From a checkpoint of a small image classifier: soap at rate 0.0017.
Rows from block 2, named by matrix and row number. Each number is 500 + 40 x the weight over its row's rms, rounded and kept within 0 to 999. All counts start at 0. Numbers have three digits each. After the name is the row's rms in percent of the matrix's.
# dw: MLP depthwise 3x3 conv (model.blocks.2.mlp.dw.weight, 512x1x3x3, trained with AdamW), a 3x3 kernel
dw.92 136:577530548547471513540518500
dw.93 141:498531513554442518507564550
dw.94 081:422442473472515453477513481
dw.95 032:486486484463577499556443506
dw.96 042:467538473493591494500449512
dw.97 062:475499421477563461521499468
dw.98 033:491563497447534557536458505
dw.99 053:514528487403554509517478503
dw.100 098:490506436448578477473492498
dw.101 044:546515431496526473532440536
dw.102 057:444515490536408529502507486
dw.103 160:537564507527538572510524528
dw.104 073:500493521537588434509484489
dw.105 048:470543490531428529546490452
dw.106 028:571451535479491528461548474
dw.107 078:478471539481590474505480455
dw.108 083:479510487516607472481472500
dw.109 026:414483558515533501528488533
dw.110 070:494462475490500472404457516
dw.111 098:429520548487463482531560483
dw.112 177:526482504511455481590532542
dw.113 020:484495528495409555537525492
dw.114 033:470532484530406513490519544
dw.115 021:420525461523454528544509481
dw.116 070:523484436447573493487507535
dw.117 033:544507441547452534463543492
dw.118 176:494530500477535576470496571
dw.119 054:503575461476467529541449521
dw.120 224:495463522498423563493459530
dw.121 039:549519426537449498455502502
dw.122 027:495510502498397550525495524
dw.123 258:478432490477424468511461512
dw.124 040:468508533422517489530494569
dw.125 092:522506421511541439470475474
dw.126 166:448491562503551527532458460
dw.127 234:497525473506561405501514503
dw.128 026:512501421495451561541513500
dw.129 054:468526461518483475559485579
dw.130 038:504451569506563453508479519
dw.131 043:483516536515558428497461549
dw.132 099:532524556499462560520561523
dw.133 019:524489480439545459563459513
dw.134 108:515490464492610496502492478
dw.135 015:473566428540474504485540498
dw.136 072:500459493511396489517520529
dw.137 224:528498422531508423485495519
dw.138 103:526502560532448550558511521
dw.139 049:476439524518589480511476482
dw.140 026:491534529521413537535533474
dw.141 037:531493476455455555565473528
dw.142 040:543441478491553496460555468
dw.143 115:531456509531592483524530487
dw.144 159:522553551547507568529522518
dw.145 026:455454574552504462514490482
dw.146 080:532485440459570507529465528
dw.147 036:520537466531435534469563487
dw.148 063:520444515481471553472558450
dw.149 188:518530492572424494534469499
dw.150 087:510493469528603479524473510
dw.151 081:519521516528412556540505511
dw.152 039:522559473474483483564439525
dw.153 159:551577571514508525504500505
dw.154 202:508572525444513550479457482
dw.155 105:528535555506453526577523503
dw.156 017:407523506536498471535499458
dw.157 039:559475418490531507470539492
dw.158 085:470484453496439478434543476
dw.159 079:434515546461496558514503449
dw.160 040:540517425473494522532445538
dw.161 027:473532453448541498560467538
dw.162 046:479495497511440528526584541
dw.163 025:542492476440485577511456488
dw.164 181:532530444434508553539477491
dw.165 079:517536470475484563515425534
dw.166 089:477477462459563496513423487
dw.167 063:462514514505501491605504463
dw.168 050:549487484494590463458485489
dw.169 043:437490476474565468559482494
dw.170 029:412429474484496514497522503
dw.171 066:501522545517420516551537531
dw.172 119:493483535471561503574466460
dw.173 125:501414492487542471475532450
dw.174 206:518548538532547557521549531
dw.175 057:512422508442563508497494475
dw.176 031:507495507418554539523539467
dw.177 030:566543494466463521432485522
dw.178 231:500436422527505453522520520
dw.179 112:424492542481556487460465514
dw.180 030:492458538464586511525461489
dw.181 151:517563457570518458522471495
dw.182 237:496451482527444449530555535
dw.183 018:436579525492451501496530497
dw.184 034:500541481580428511497514480
dw.185 090:459555494564487484533447535
dw.186 056:508516474486415508487576505
dw.187 078:508493500505396542498540510
dw.188 116:520528528487392514484506502
dw.189 055:549517472474410512532527514
dw.190 086:505491494459579456466450472
dw.191 027:526511521505411558496542489
dw.192 139:483458426476525435482480474
dw.193 059:541500498492405549519527504
dw.194 078:481488471521391503485522512
dw.195 027:503554457494420533542508518
dw.196 028:528513465552418512485543524
dw.197 014:561478549498546506499439456
dw.198 021:465501476533478564460494427
dw.199 017:518475566504570444508492529
dw.200 040:515552419502452509508550498
dw.201 030:504560503509420549500542485
dw.202 126:423466549443519534492510502
dw.203 092:543515450527423523527517539
dw.204 025:476481600513540460501508500
dw.205 065:484483481579428483495542491
dw.206 098:544526547485584472481467503
dw.207 047:492534459461417545524518503
dw.208 051:579515457469485540449484522
dw.209 029:468511530503542480462457417
dw.210 024:462499595520523455479488517
dw.211 052:473528448516496480438504575
dw.212 084:479495536522445431477452460
dw.213 021:490600467502481518495473541
dw.214 050:527534480462587466503457508
dw.215 039:474502544490446502439528565
dw.216 087:491487490435595511487502476
dw.217 090:447474483414504472477463476
dw.218 059:519548491535471492556458432
dw.219 034:457527478555429535510511458
dw.220 138:518524485585441490546495513
dw.221 205:480567453480444557501485518
dw.222 118:502477431446525523525565512
dw.223 019:463450417485546528518501489
dw.224 021:450513496563436505501541546
dw.225 021:507471489496607482490514463
dw.226 064:594472484508502551544504505
dw.227 022:432506501464565503540459531
dw.228 024:456528529485548447510437539
dw.229 059:489503481497600448475513522
dw.230 010:442541491565432498500509482
dw.231 114:527571535487574503475534503
dw.232 008:574446451489461510536500474
dw.233 016:595480492503459509458517465
dw.234 031:490522470524407552470508503
dw.235 042:430491521506561444511486459
dw.236 088:482448426513564479499487532
dw.237 020:492583537504536510527449537
dw.238 019:539536523497474545555447449
dw.239 022:529468504553547450432483512
dw.240 057:479468509484573443508476442
dw.241 094:528522481506389507514497513
dw.242 158:438482497474571521439481493
dw.243 049:505532453477577452470475528
dw.244 047:566475536455531492470544452
dw.245 184:505576522490466560485450523
dw.246 089:521449496455581507466462511
dw.247 031:515512479505422522525572535
dw.248 062:527447508455582471470514488
dw.249 197:523565549484465448458482467
dw.250 066:486436516490569461481448517
dw.251 042:552493542471563482475487564
dw.252 060:481546508481425526459558492
dw.253 057:498489489490590437475498536
dw.254 025:450424538536517453476514509
dw.255 046:470531457526453475547440537
dw.256 056:489513504453593476501450512
dw.257 075:505513515476417553536541525
dw.258 195:477448449474477438481451474
dw.259 062:434485497492580526522496546
dw.260 007:511549502469549485537434550
dw.261 063:498475508458591481535455503
dw.262 087:518536469444533535497446559
dw.263 116:413460493445518479490508465
dw.264 108:481497504519404534529511549
dw.265 076:561504515548428477514530537
dw.266 166:524550573505490541523516558
dw.267 098:432517529488459571534503478
dw.268 067:461456468494554443479477448
dw.269 073:446528556518463537560530500
dw.270 074:544537512538501520476546580
dw.271 026:506529462490436555507534440
dw.272 114:516553565503516541457452467
dw.273 058:529494484505399546520519490
dw.274 235:509483501511395546489527499
dw.275 031:522436533452555451497527516
dw.276 026:507569464500479494499424545
dw.277 025:502511507497409553521549482
dw.278 096:501485467502562451447478441
dw.279 125:482483433472545444452473483
dw.280 046:424470505536532456441501509
dw.281 171:474454470449428470476464489
dw.282 155:510538553520497580518543533
dw.283 275:509476500481612473489491504
dw.284 085:549530535516589502501478536
dw.285 046:525495438531455537542529446
dw.286 220:515475503509411573496506516
dw.287 035:465555481561433521515471500
dw.288 033:544525484490420548486550508
dw.289 051:595497480552527473473505509
dw.290 208:507527506521574545507556548
dw.291 207:505537524510471398488508470
dw.292 051:521558554557549492543502507
dw.293 034:557495448468430489535494534
dw.294 026:453544449503473553471500443
dw.295 094:460431433466462478502484483
dw.296 225:485442504459575538505533468
dw.297 066:510503489538455553523564556
dw.298 040:467496567553431470517495496
dw.299 037:511511448527566428496476477
dw.300 090:516507498555448531461509576
dw.301 120:542497491512401485512532535
dw.302 155:505579578501515519475473497
dw.303 054:481503485484433573554521479
dw.304 095:488480493488611486509505466
dw.305 011:551562482478468510555445493
dw.306 089:500537487446447479455470439
dw.307 081:519521514505419567504528539
dw.308 094:478439448471531469442491465
dw.309 208:473551539475560567478491485
dw.310 027:482487527437595491504496501
dw.311 157:494507510492471519526534605
dw.312 046:494494524533473502456587452
dw.313 073:513526531555470427460460511
dw.314 031:486541513436582474528508501
dw.315 041:506535521557413485477477523
dw.316 146:487466491462594517498515453
dw.317 026:540481521490415510447540487
dw.318 234:509454514525419567498518497
dw.319 040:526511495543405527467528496
dw.320 018:424514498532528486434486543
dw.321 048:469482562519563437527513483
dw.322 048:516541477536421479486473556
dw.323 102:523445512462516533551565467
dw.324 032:484483548542525456477557441
dw.325 027:488542513530446462424466497
dw.326 085:503478538443589515477476496
dw.327 039:462490509487415507559535526
dw.328 034:418487518542462462497538533
dw.329 064:524505568512522548467443542
dw.330 106:518491460550409535503516492
dw.331 137:485533468524518456476418544
dw.332 037:592524474471469521461483525
dw.333 125:559527517528466547526503571
dw.334 024:516575532521436519504458526
dw.335 074:505492514509402551529530509
dw.336 231:497492497484596452497455523
dw.337 035:533537518537411501488510546
dw.338 019:524556460508441528475557470
dw.339 042:470572474500470528547449534
dw.340 046:474496468461587489536477540
dw.341 017:476468481497571532432460488
dw.342 040:496575517510415492530516499
dw.343 239:534445498567444465532505482
dw.344 047:506497499470602451481498481
dw.345 125:516527510519392523511517480
dw.346 042:542536489448428551512478510
dw.347 051:550572429479478511494481516
dw.348 033:571515415490504527496469504
dw.349 281:506466496459425438497455493
dw.350 059:550469490427503563496535481
dw.351 041:486449491466596485488474500
dw.352 183:486501492518512571535563558
dw.353 050:496473509451581497554483463
dw.354 046:503471474466592455487498532
dw.355 154:446455516421520476468486472
dw.356 060:446497474447557490490440469
dw.357 026:439518521529552463514524565
dw.358 080:511451521488598469475507487
dw.359 191:520525502509538480442438434
dw.360 079:519507499465430564496553471
dw.361 070:581558496536500472539506472
dw.362 199:490463419538522450534525484
dw.363 040:458516530550419513457517495
dw.364 097:463400460481501469504495490
dw.365 189:524586576500496518488497516
dw.366 029:481521504485464554560427487
dw.367 020:515473444546447486453518553
dw.368 168:494407450537479464503506502
dw.369 067:481463518534549440444540479
dw.370 043:434548519516455519493469440
dw.371 171:502506548485438576531535506
dw.372 052:510551450493470555558461483
dw.373 039:502501535532398497516491462
dw.374 015:553434530518491527455556514
dw.375 032:547492530435470562541519483
dw.376 177:484484547450446573494490530
dw.377 113:514521498495447575526567489
dw.378 028:459528514562425504466506467
dw.379 059:505459522459591496500476460
dw.380 022:464553474499469570531489449
dw.381 042:457465535456569550514477513
dw.382 046:527489545510438518513558439
dw.383 088:475488480461570504514432456
dw.384 106:457441456541548452506529503
dw.385 068:451526529472567434489519483
dw.386 025:466498474531519479450581459
dw.387 104:526469482447589495472474511
dw.388 058:501463474474584448471468488
dw.389 038:495541471545418512466542489
dw.390 079:526463478536506497492529402
dw.391 018:495564537551427517500498471
dw.392 135:560530522570458484522545504
dw.393 135:491574560541456536514508508
dw.394 052:509499538515596466491476460
dw.395 042:463529526565422495489530513
dw.396 013:528534463436513553488441480
dw.397 031:558464508513416487535527517
dw.398 141:572531460530524489434484520
dw.399 089:515560501501434572494473517
dw.400 200:510535480539562425508474471
dw.401 030:492513528524434519583470519
dw.402 016:571493530468452452505490551
dw.403 025:490534441522419520513531467
dw.404 009:503533490469473508527543594
dw.405 066:549482441505551438505499542
dw.406 069:474544454534499467477452432
dw.407 045:513502504491602469470474533
dw.408 017:517523554556436527467507461
dw.409 105:430488501488585490536482484
dw.410 068:510523441518442495483466572
dw.411 131:477462454503534473519543421
dw.412 037:561467444483503512542461553
dw.413 013:554508462443552475469499550
dw.414 026:522483482500415549442518503
dw.415 014:521414512478552481533490542
dw.416 012:555564492496426523510470515
dw.417 043:525506480469576456442471519
dw.418 061:481555533535413492524517512
dw.419 027:470497559474512518572544458
dw.420 090:477456433472541454468477462
dw.421 015:526516453485569551447490472
dw.422 023:490498528534439450459552541
dw.423 075:524472522501605493505464489
dw.424 163:546542543542495569511507543
dw.425 144:482482473474504445457463422
dw.426 085:471478521484604504480467505
dw.427 011:444547570467519508539500467
dw.428 073:488439439489567494529536500
dw.429 068:513531524513397517512516465
dw.430 034:506516495497565482529408483
dw.431 278:501487522514392542509500496
dw.432 081:467504462541413531512522468
dw.433 028:495463573466564494475507458
dw.434 043:462479495498600471476469505
dw.435 055:433540517535437468536523503
dw.436 117:491490550465420544496534530
dw.437 102:487527514499608469518498478
dw.438 054:583450507532511479460466527
dw.439 073:539509452546429488467537526
dw.440 083:546424504572496486486528488
dw.441 256:520535452483413550508508502
dw.442 041:545482463465575522504447479
dw.443 086:574519567504465522548502502
dw.444 025:454486464458536491586510512
dw.445 062:447520481449571521469542513