From a checkpoint of a small image classifier.
Training: soap at rate 0.0017, held-out accuracy 49%.
Rows from block 8 of a small image classifier, named by matrix and row number. Rows with one number belong to one neuron. Each number is 128 + 32 x the weight over its row's rms, rounded and kept within 0 to 255. All counts start at 0. Numbers have three digits each.
After each neuron's rows are labels from the 100 images, of 14848, where the neuron reaches its highest value: "strongest on" is what is common among them; "colour at peak" is the nearest of a few named colours to the mean colour under the peak. Only what is clearly more common there than usual is listed. The data: photos of plants, animals and fungi (iNaturalist). In brackets: how many of the 100, against the usual share in percent.
# fc1: MLP up (model.blocks.8.mlp.fc1.weight, 1024x256), inputs 128-191
# fc2: MLP down (model.blocks.8.mlp.fc2.weight, 256x1024, transposed), outputs 128-191

fc1.612:115098127191125190138127104126130151120141116103156172124040091145076127129148132135074196161135146120142169185102096097114075129110129022126168087106114045163129131185147109146098187134088118
fc2.612:164100093144121198127135124121172105091160120093102112129132149156121123059138191138146113176127065159193118147065072122142066089144080140120119151159108107130116129141115164151126188147100143
strongest on: phylum Arthropoda (67 vs 30.8); class Insecta (66 vs 29.2)
colour at peak: brown (61 vs 23.7)

fc1.619:094089108129175144129100121142097135152201085152121122100143065151118107105139187123122105138164161155122152135161114146122138135184070123145124166122084144146172170132165191127166116115136128
fc2.619:153150111143115125091157124053185084125095154104118088122095117100113151151132146130096094073151101107087139155061128109151177116127076134065068143148151113163076163086155096145130136200162176
strongest on: class Insecta (66 vs 29.2); phylum Arthropoda (66 vs 30.8); order Lepidoptera (59 vs 13.7); family: Nymphalidae (38 vs 4.6)
colour at peak: brown (55 vs 23.7)

fc1.249:167195138132092137114170092133074142089189146112111107155123112165099171133118139122075127106051127137158145112147131113156164186142111087133090117132149131152143110172176083076143107224130117
fc2.249:135104134164140150178129062121108115121132090148149106110158091138129035116193116168177150101156109093143162196135135130135107088174111139162158059218104170113186155123145100080181153074139143
strongest on: phylum Arthropoda (79 vs 30.8); class Insecta (60 vs 29.2)
colour at peak: brown (50 vs 23.7)

fc1.427:162107145150149148174152123108128150153117126119089033120144123110101139131140140158144128131109125173146157144131143135169139146164154089148166115213117134117087095175080126176176101104126168
fc2.427:106113108203183135093158095120117078195128056168117147112110113136087130078131115127143128120102135174136146173052098147136139028134145182143086174144135124108144097151164097056157072131113076
strongest on: class Insecta (62 vs 29.2); phylum Arthropoda (62 vs 30.8)
colour at peak: brown (50 vs 23.7)

fc1.514:130159148113107190147101142161110089064078088085055122166207118178157117127122114106089170178120086139119177110134203138092189102113106124158152133100103090118110128144098128203112134157115144
fc2.514:116173073120159098138187116113176186162109062118148151113062155119127144095129131162097146116137142143105125164157123105122153154096194142123147127118095125133153100090151125143141149122105110
strongest on: phylum Tracheophyta (25 vs 7.3); kingdom Plantae (25 vs 7.3)
colour at peak: brown (63 vs 23.7)

fc1.712:117170191153123105128111094055080178109193114132102146089162116155134111212151173143110132090124149180104139137116085102156053092165110195151165141126135113189165149126151105197130122128095178
fc2.712:118104080100131120152115119140117133139084105100122130140108171131166168055116151124129157156160112076118074122099180103098138129073109116079081145110134148137086145103154143165079126148192132
strongest on: phylum Chordata (98 vs 60.9); class Aves (94 vs 55.1); order Accipitriformes (31 vs 3.9)
colour at peak: white (27 vs 4.6)

fc1.368:172083133154099092103138197112050116114127102127106182135091071107135086143145121119109129181109098156081123095165171148095097157149134126120123151095136146106156227133138082147164138193089127
fc2.368:123152137160152168151174094078175171131129092131165110213178152097128156110118170149155147111117105106096110083165106089141133121101113149157124113068118164070152132139079136188119111141215146
strongest on: class Mammalia (30 vs 3.4)
colour at peak: brown (50 vs 23.7)

fc1.277:106101109158120133069109081124125153069149138118083096144131110108133059123094128149058110071116096130159145161092091092137131136157135176118120153177117125103147181191164094137134152085156093
fc2.277:114129061089134157106119094109071122090089121132144116152101183165051109163147139157135139073142096149107130060161117086185150084172164151129132057101107154096155126133069143140144160118099108
strongest on: phylum Arthropoda (60 vs 30.8)
colour at peak: brown (51 vs 23.7)