config = dict(
    arch='pvt',
    model='image classifier',
    dataset='photos of plants, animals and fungi (iNaturalist)',
    train_examples=77898,
    image_size=32,
    crop_scale_min=0.5,
    horizontal_flip=False,
    color_jitter=0.1,
    targets=['class', 'order', 'family', 'species'],
    num_classes=[15, 67, 181, 646],
    norm='layernorm',
    norm_position='pre',
    hidden_act='gelu_tanh',
    mlp_ratio=4,
    head_dim=48,
    fused_qkv=False,
    qk_norm=False,
    parallel_block=False,
    inner_norm=False,
    patch_size=[2, 2],
    depths=[2, 5, 5],
    widths=[64, 128, 256],
    label_smoothing=0.1,
    loss='cross_entropy',
    init='trunc_normal_002',
    residual_init='none',
    optimizer='soap',
    beta2=0.99,
    learning_rate=0.0017,
    beta1=0.95,
    shampoo_beta=0.99,
    eps=1e-08,
    precondition_frequency=32,
    max_precond_dim=1024,
    one_sided=False,
    adamw_lr_other_params=0.0029,
    max_grad_norm=1.0,
    max_steps=7900,
    batch_size=512,
    epochs=51.9,
    lr_schedule='cosine',
    final_lr_fraction=0.01,
    warmup_steps=230,
    weight_decay=0.2,
    adamw_weight_decay_other_params=0.05,
)
Rows from block 2, named by matrix and row number. Rows with one number belong to one attention dimension. Each number is 500 + 40 x the weight over its row's rms, rounded and kept within 0 to 999. All counts start at 0. Numbers have three digits each. After the name is the row's rms in percent of the matrix's.
# q: attention query (model.blocks.2.attn.q.weight, 96x128), inputs 64-127
# k: attention key (model.blocks.2.attn.k.weight, 96x128), inputs 64-127
q.2 090:461570440453444491503497494535606488493537466595547505535583485516441546525476578571453518536527543584468499507564559540490488486520484534523564487539452488484471558532483509520520499560532557
q.3 103:511498443425551545450483568490490460541499581543580508492447479480495495532515532423484517471466460546487424509503400486558417467481436507500469486508478442522495408520516504456489431510499465
q.4 090:545482515501583506508439518488477558515522547497498440546525456512530508513465471581492541508519480465501570590554505484462447511475510484499483532501509566484462467469499500579520466473449492
q.5 104:511489572516462596442517489541430514489547505531521527505514496506552501434555471599460572444484512509524488516529514510519483465544552535532538505519450498485485515512459531461451508483564545
q.6 091:498415516532445527435519530507428536506495487385512493508464527560551519532430453573488532501499492475560549512499438522455525463464442526486471509499513480451476557504428459448499500433545535
q.7 096:475603415455458489498498423551492516525541462440450493558482489524442540453514495490459526512579496496575520546538472504491514547437475476473449531486493496499562490467484508504419449514517566
q.8 112:429503523482417375466520488554470445508488475463489488537476463478455536535384515553443487481527471460467466491534481458479458419445482556478456506511468537531488525463457554462495504523488465
q.9 079:463528531488455515422495529578482538496499484547481511471443483486476505556498526479583503547546505456500487520500488517538538492523486523540447523568391499479536483574521430485443518486491499
q.10 103:536499512498525467537503355487468434530496456574500482535548452495522491433522493510472575489419463507521536489519455465467477430469532565493500555494545453465467545420536589514527452458488553
q.11 093:460455480527492497434552455455523509490499532535479523459469456549453465484442447550513527557557420492484548463522545501448541415462536467531526475495460507492457467559488500546515507472508502
q.12 086:532467403492526427484445543559522540533494579493444440496472485507507489544501507499568492483483459532485516464525446453489443498524445492494517526440471524467497464519463523563466579466492553
q.13 096:521492544484567546442559477548463470523498500506504516495569552524469526464499499534494524439459447485453490531495454506397484502454521470514542490547441457537482536517490496523513478481535517
q.14 106:546502507522468589520425528517477561454539512543437423577501545543441562483545420480493504558488446531469432538463493442404540517482497499477457495547535474486499496488539484427482422552500501
q.15 095:449481528494517514493530526508544500508508522464525470454563511571572546457573453506499381489509615513543516468437466535463536532494512445477475554499452453489562477513474487474504536460451596
q.16 088:544546533574524479466499499473496482486474475474519516461471488534537519458554483447462481558568468542542527557547463454500496461445475454475537539514533518479470468454509531441487446441477463
q.17 102:546476449531438506449454489473540527480512507505530485508455518439563498478580567500479507461459518491526561475493484560505510494535465500519518531480590490497520498482490522435425522484487585
q.18 084:444522550558482597492454464540547418464516507492476522428489530456393471481499478461556517514491514536457535447531536453495464487490480572497522538580465521455478537442549461500393512578509479
q.19 100:471477524509412579477528487520508503485531505515498445474532418488551451486496458600475529511449554522476522500452557533465498477557541518493525433503508444483511532509482480475547517424441511
q.20 104:545598553535533549531578567489529563503561469512523525483523524458503468533467531529483530503531478480520478535539464494530454494464493539517485510543506501501479523499533489560513415477566506
q.21 088:560497503566535513491557475525472507507488475519499489574456533471552508550480542491537513505567520513570539539500491521504511430480465501478368484437533497507518499492478514453419410515443390
q.22 098:486488485494457466444467505551374551497540527519506470547566485510525415500526474470479485475505527448473388569531479585497449543477494477492489454533505425575511509447519524438583483536532520
q.23 094:460491466482508550430503555498458489567536461495474467499524478481579493525545466545456503505432455445534498466547476586466490519443513539498515400457542549499510524492500504507547511511512620
q.24 093:463499507453560483519484520533487508465475532489434473467430469523519453508483515472506516500463452517443430556536455549537433476525497449481545496491533506529489506466456401580520528538502393
q.25 115:511445469515543458457471495467455478516561568507462481495535496510483536470460438512471550516489488467439466487496496482472524514487493533483504492457528497482479539471533546486532560519561544
q.26 099:534460512514499491478513554456522548482489520470499519485536493449472522555445527555451443497446519510547442534452471509447585592463466493490458512447452490491465525548538571492512470438501484
q.27 096:513539504464478494469427493523518510455503449472531463473479479490452551497510462345511479563413466499532555520416478485510561489501441471520511562508469504503509475544493499497535474571472450
q.28 096:504529476543504532478460454510464464465479506559499491493459392478520493542576537463472521546556472414509472514512476517505536520493492486509455411522543546480503464542531511544538543489454425
q.29 097:470540540502459486452587563448500436503530565525548501533523532615573482482482465543519524527451483547419523462575502494559496423463542520453511563512476506467474423464510590485450446484524513
q.30 077:519428485522505480427439457574477514533487511529510483462508541469486526427441562541477548472447504511517495550495521507431440491454495564457532467456499481464528542527472435432499517443533461
q.31 107:491474531508453534507434478468482498448499555506485543530500474431499461474485407397535522517457497491499504560477516461431546543569481440484435490462476468581456522482461561455573518547543497
q.32 093:517498548501528514507508444482474516559536444552416515479555521468482512493559499468505520391501560458538493524529542486485471483556490436488427425563529569505508500415493490553481520526520518
q.33 103:582432459481511519472488509463391559489484558467544512455500531514407446509430530533501543515498438508558472498424403510530508526499440478553504468485577440543526548507489483530488532541505501
q.34 100:515442540502569485494496554459469413496423470517499550469515492534524542520540507514492573595551499540479505545521468493516473468512504455436515515512560576505423452467530441488537544485471464
q.35 095:523439566505516471482536519513542492551405468454529528507488518562503477441451476554540483468554513486549453460473530485506467474412528468508509527508480510464494521547444547506413496476509499
q.36 096:502433503516454431507483457470445514460494485438537479525498489458478539542531444409497400467553473458549503528457470514459588568589495439465459600497517502515531501529510482501542509468486534
q.37 100:528550520532587550538416462568522524511543579493481461459470493534480554527534584470443488511545447444534490458494477452495448497534573522467549509523572454473518476522545512451451532496510459
q.38 110:468529466535485463486488473485477496464504503507499468495539506559592537496515475535475518521535494504547490500534419477521468500476502549483535444468567554418475535492503502433469582478468494
q.39 082:450427473494564460590456428501452478548545561453454566487504500473444532495454513413534550486545463451491449490537566450500588521538497445478464487513543526469462573463504444499482544544562483
q.40 113:506514553480532541428556572471479534516435440497520552523506482511492515486546540516570499398501551465580466495477506559503545498506475534523428561511493475574546479514469511481467548489533524
q.41 103:570485477497519475584508395562459524483352444487519427541501605534475553516443491479500499476490493426552485539429551433415456471459562495525495502482492508458492511489550458502471533504476483
q.42 090:482497510517529554519561500497526451567472474532549523428534442446514451519497527535447586478467515519454535488506593484541556457515544585508521464507456516527493528580432440509502496529499489
q.43 093:544534562466608469524501503515492525555462546541493429467434578531558548476536494477573515496536546500578451528530484496469487485505498514434505510435483438444471520450508474506516492540529519
q.44 087:518551545526505542474469514479420513491550518495499527524451488577500547509557529480545555499558518527501466531512417503497496545434438553451515466391518466518513552569487615516472441478508481
k.2 080:425455525466508514530521510486474509531425501454603562488513543478500509497499522462477485437487564468443490509559542486515536500494523486495412542463544488574516450511553452491485562456541491
k.3 102:555506503509506443449518509444442518510522570434510509481540557482488468496505546490493499460487500583499498509568485536551426480587527585545526489507496502526515511513443520463514535507568483
k.4 084:516585442443482461483504482493468560531465490397586523531499522550498485535571489482486456561443480463491510562474502505560512497535453506417552520537541430416511525508473478533521468512478546
k.5 111:496448471477466535518468587517488528456496569501471444521540498523471518456513463524441531415518436550498470510499551501568587533528559538498505414525508564498474512591475437504428469497515496
k.6 090:561538509510405481513456546510446510450483481482481514441551458513459472547465512530437499470495477448504522450469523511490551504567483541475495510539445541525466522571519448545466443521516441
k.7 091:469481486511518556496512439519480569448514444516549518490544546581559497577433513575481520495510459452505486437448518480497599517485512521519454519546514507503444529546471557523496528475464518
k.8 110:532459479561446540486489516594528498525447534471583489436500428532543495560455503516558459512516542493542517454477522498591516511461535528546473502497495492487521507478579541535475490384525505
k.9 090:394482492458520448466547541489422558555531497505534417519515499508529491471453486511451589437458454515484518527469557548495545515460550479552512527500457483503451554530506521581451455522515496
k.10 108:527389488539528454476517520517525448401462440527503475470564537476506437525510569423530518528459464517468490497518527492512526485484487409498464432501534563433475501500534506524563464479472536
k.11 102:523444489561527435550480502472529532451536448510474500476531492463459523506477467497489492589451523517505507398432509436476522484512468550418459549501437510422485592482530456517455435544513481
k.12 087:460592436458446447503535519491500488521494533507465500482487479491474587513531475520533502461461472428487477493530465476412447534487442457527519490482490489584532523481585499551538526496493513
k.13 098:504452540537459468487502524444499489490478526528566512509454503449466488503487488463435442464473484501513517528501521602466539523497452442493499494495504612433463448540485523497509491504511495
k.14 108:542463531469489461476525479476398514467493514551496534485451448543480539530506468461417537468481514492449503583459516574510542508479523492485511519544512532487496514505455475538553550482466526
k.15 091:498435500441491503462531539549553530511505528481507472529538501525466504519432478581459442476551493447481546416501543489457509482485501485470487476617510518525498452536438530574530496514497482
k.16 092:535443532543492448532483487550497549533477489554495463443526501541535445516471514470566520593441509543467495491503511468487508528518495524491473464507435426545479587566500559495539450475477434
k.17 091:490431455508488520549447527459464502531465461525478483482447511553506490530491486479536567502441424540531549534503474582491570476520598588531478489522527494520526531519490518598526475533508489
k.18 083:434527540431465498528526541503488468450515559616496501489446468425476497498447480572501523493480488494488537484524572491547517555439468540501506526487462521498529420496481510524365496495478483
k.19 097:535449494464442535502427446543528513623541478423470471564483476445406489429505542460469493539506520443505502554437511492517587515486497509526468526553520463498484564480489472400492494510488532
k.20 094:472534516458548461481494449499498508457497494565584520579485483548589487564478497483498467492487513555443488580557540408432530488526485434539557525515537544514443563545498545511521485497490497
k.21 089:550547471544511539466463452472486561501528451484455456424484492610506414483534469482523534517462468505527482488451490535547483463564547552506466503453482496498528538500531450519450437542458472
k.22 093:553476480520427472460478531556506524446498487418526448451541465522521476474539471481485492471519502482448533563471457552569469546460511458590560457469509550528463511410513515470566518535436530
k.23 090:534503471555452569555528429514448569505501474505537493570463477545513504515522482582451480563473496474519524490473505512412526479500451513513498452514591505486479470539509479496526536485501527
k.24 089:535572506556488504533492431485441473480527546533493503440506576449530515520501555490534507503492492496508454563553528465458463471409477492551511564458462461460496518455479523460569572462516507
k.25 100:505442499489491575478524537416426458506489499488515448508574424444492523457502420468540438491519500550463501485511568501542542513510487447467464537455536524561508431495478447535557538448464493
k.26 094:482515429514551519445485528495583542553425526454483546513530476450431544471451491501573428530489557542496490526438473493604549502487475504544537485532547554560490538540476501587558497504424531
k.27 086:498544538553589465469537434402477484510556441503483480409499509559499522521522472531490588550484498507440447493479473521479515460478480482515505551469548480548511485482501486538515499415484530
k.28 096:506540577553541481517464508504451522475523474442529479488499526522538467505526492474482476529530502505550504546431426524549481452498417502478485476482481419453437530482528435511590539458447504
k.29 093:513440496596529595555552476596528498471458485588523506556539529448512542496455491433548452474562460553488470507478520489406471479563580487521470479522514396505528496508471505516457457529535492
k.30 082:518495543482504424557448522468487479491470589478534517463491464587423505560559493556503496471430572586548544539519518522594495460460447467545431561457517518536455448564421475513445517502467517
k.31 094:480466517480528470566535517451544435530452489450442542482520539435476469477497514508540474567534480518542515506494476500568447570454504556503570575470485510572539503503519474562538505425491466
k.32 100:544493510430412384439483533524489430479512504480541486493517469544552497458500488563481493536538518489520527552503493459599512517473518559525462533432504560477383481457518526550568518473511489
k.33 092:551457521490491452435534495418475462482545462469543530512513493442441475481504481507564499540388479552442517500461460524546526508561473465483496548508468590499512545439485544428567516568530528
k.34 094:561516584536507526477439521491513498527456454442482522462595513508474477465577542476509508595421513512427493538481494528441470449492527491503512558514468454447516466464531493404447490506571489
k.35 090:496532550522437490526480524497473561488478541566411469465500501444506472454428530472592416479555604483507527454536523530479506506516552528517504487507469529502568505514470483556475387514551528
k.36 093:507521514528479480500567525520570423452524484462469514533504451520525491533483536543508523443522464497503469413472467589523521502483517493551522405521497446511436522534529524570555506502509554
k.37 095:446438508497500468515543507545452490481491508574479485496435488488468514500560493526537521519490476491460528487475452512525526456519451411486540511498426504491525554529456512523504542492454450
k.38 114:498509563560470550533503463517390525509482527514556482523527475491531501489546478499518461490490496448507530533523513583511521433526555446506447534517456497519485465494493451519489530500532517
k.39 078:503488482526502395532451518505493394475473453466472537549532509451551498421539456526519499453561505501544506419520452486565486518556511494565475510466449521446482484503455491549481510460536507
k.40 097:483522551535487466475548545511517549476563530474583519540393459463501469436473446561551496464515500503419500523521471586531506429480541466557467432514475553492509521549478497573486503524527474
k.41 090:487584495475485475496517543485521471495546526539462568538515492536515418472530461417529499469489529449470489470557512575504461494440493457470489516500449538484530461501510432493487440643454455
k.42 087:473548435553507521530471461440535502476518518504549516551451549470508477477472468478475454473503514475532436507474493438515508440545567533467462500479534521457498486444472429413414482480489498
k.43 091:465491531481519459503485585492413502523520513545513523496527536504514427519543565483538482502481510534515509488549548533475490501519524483508560547492464498479505478613476470531506450508435445
k.44 096:525484576566561562569489532473436497420538551516494466520474517507457468482512526529566430464516482554479477451449468550520499438535478518516494512489447444552456520522454463420482481505471512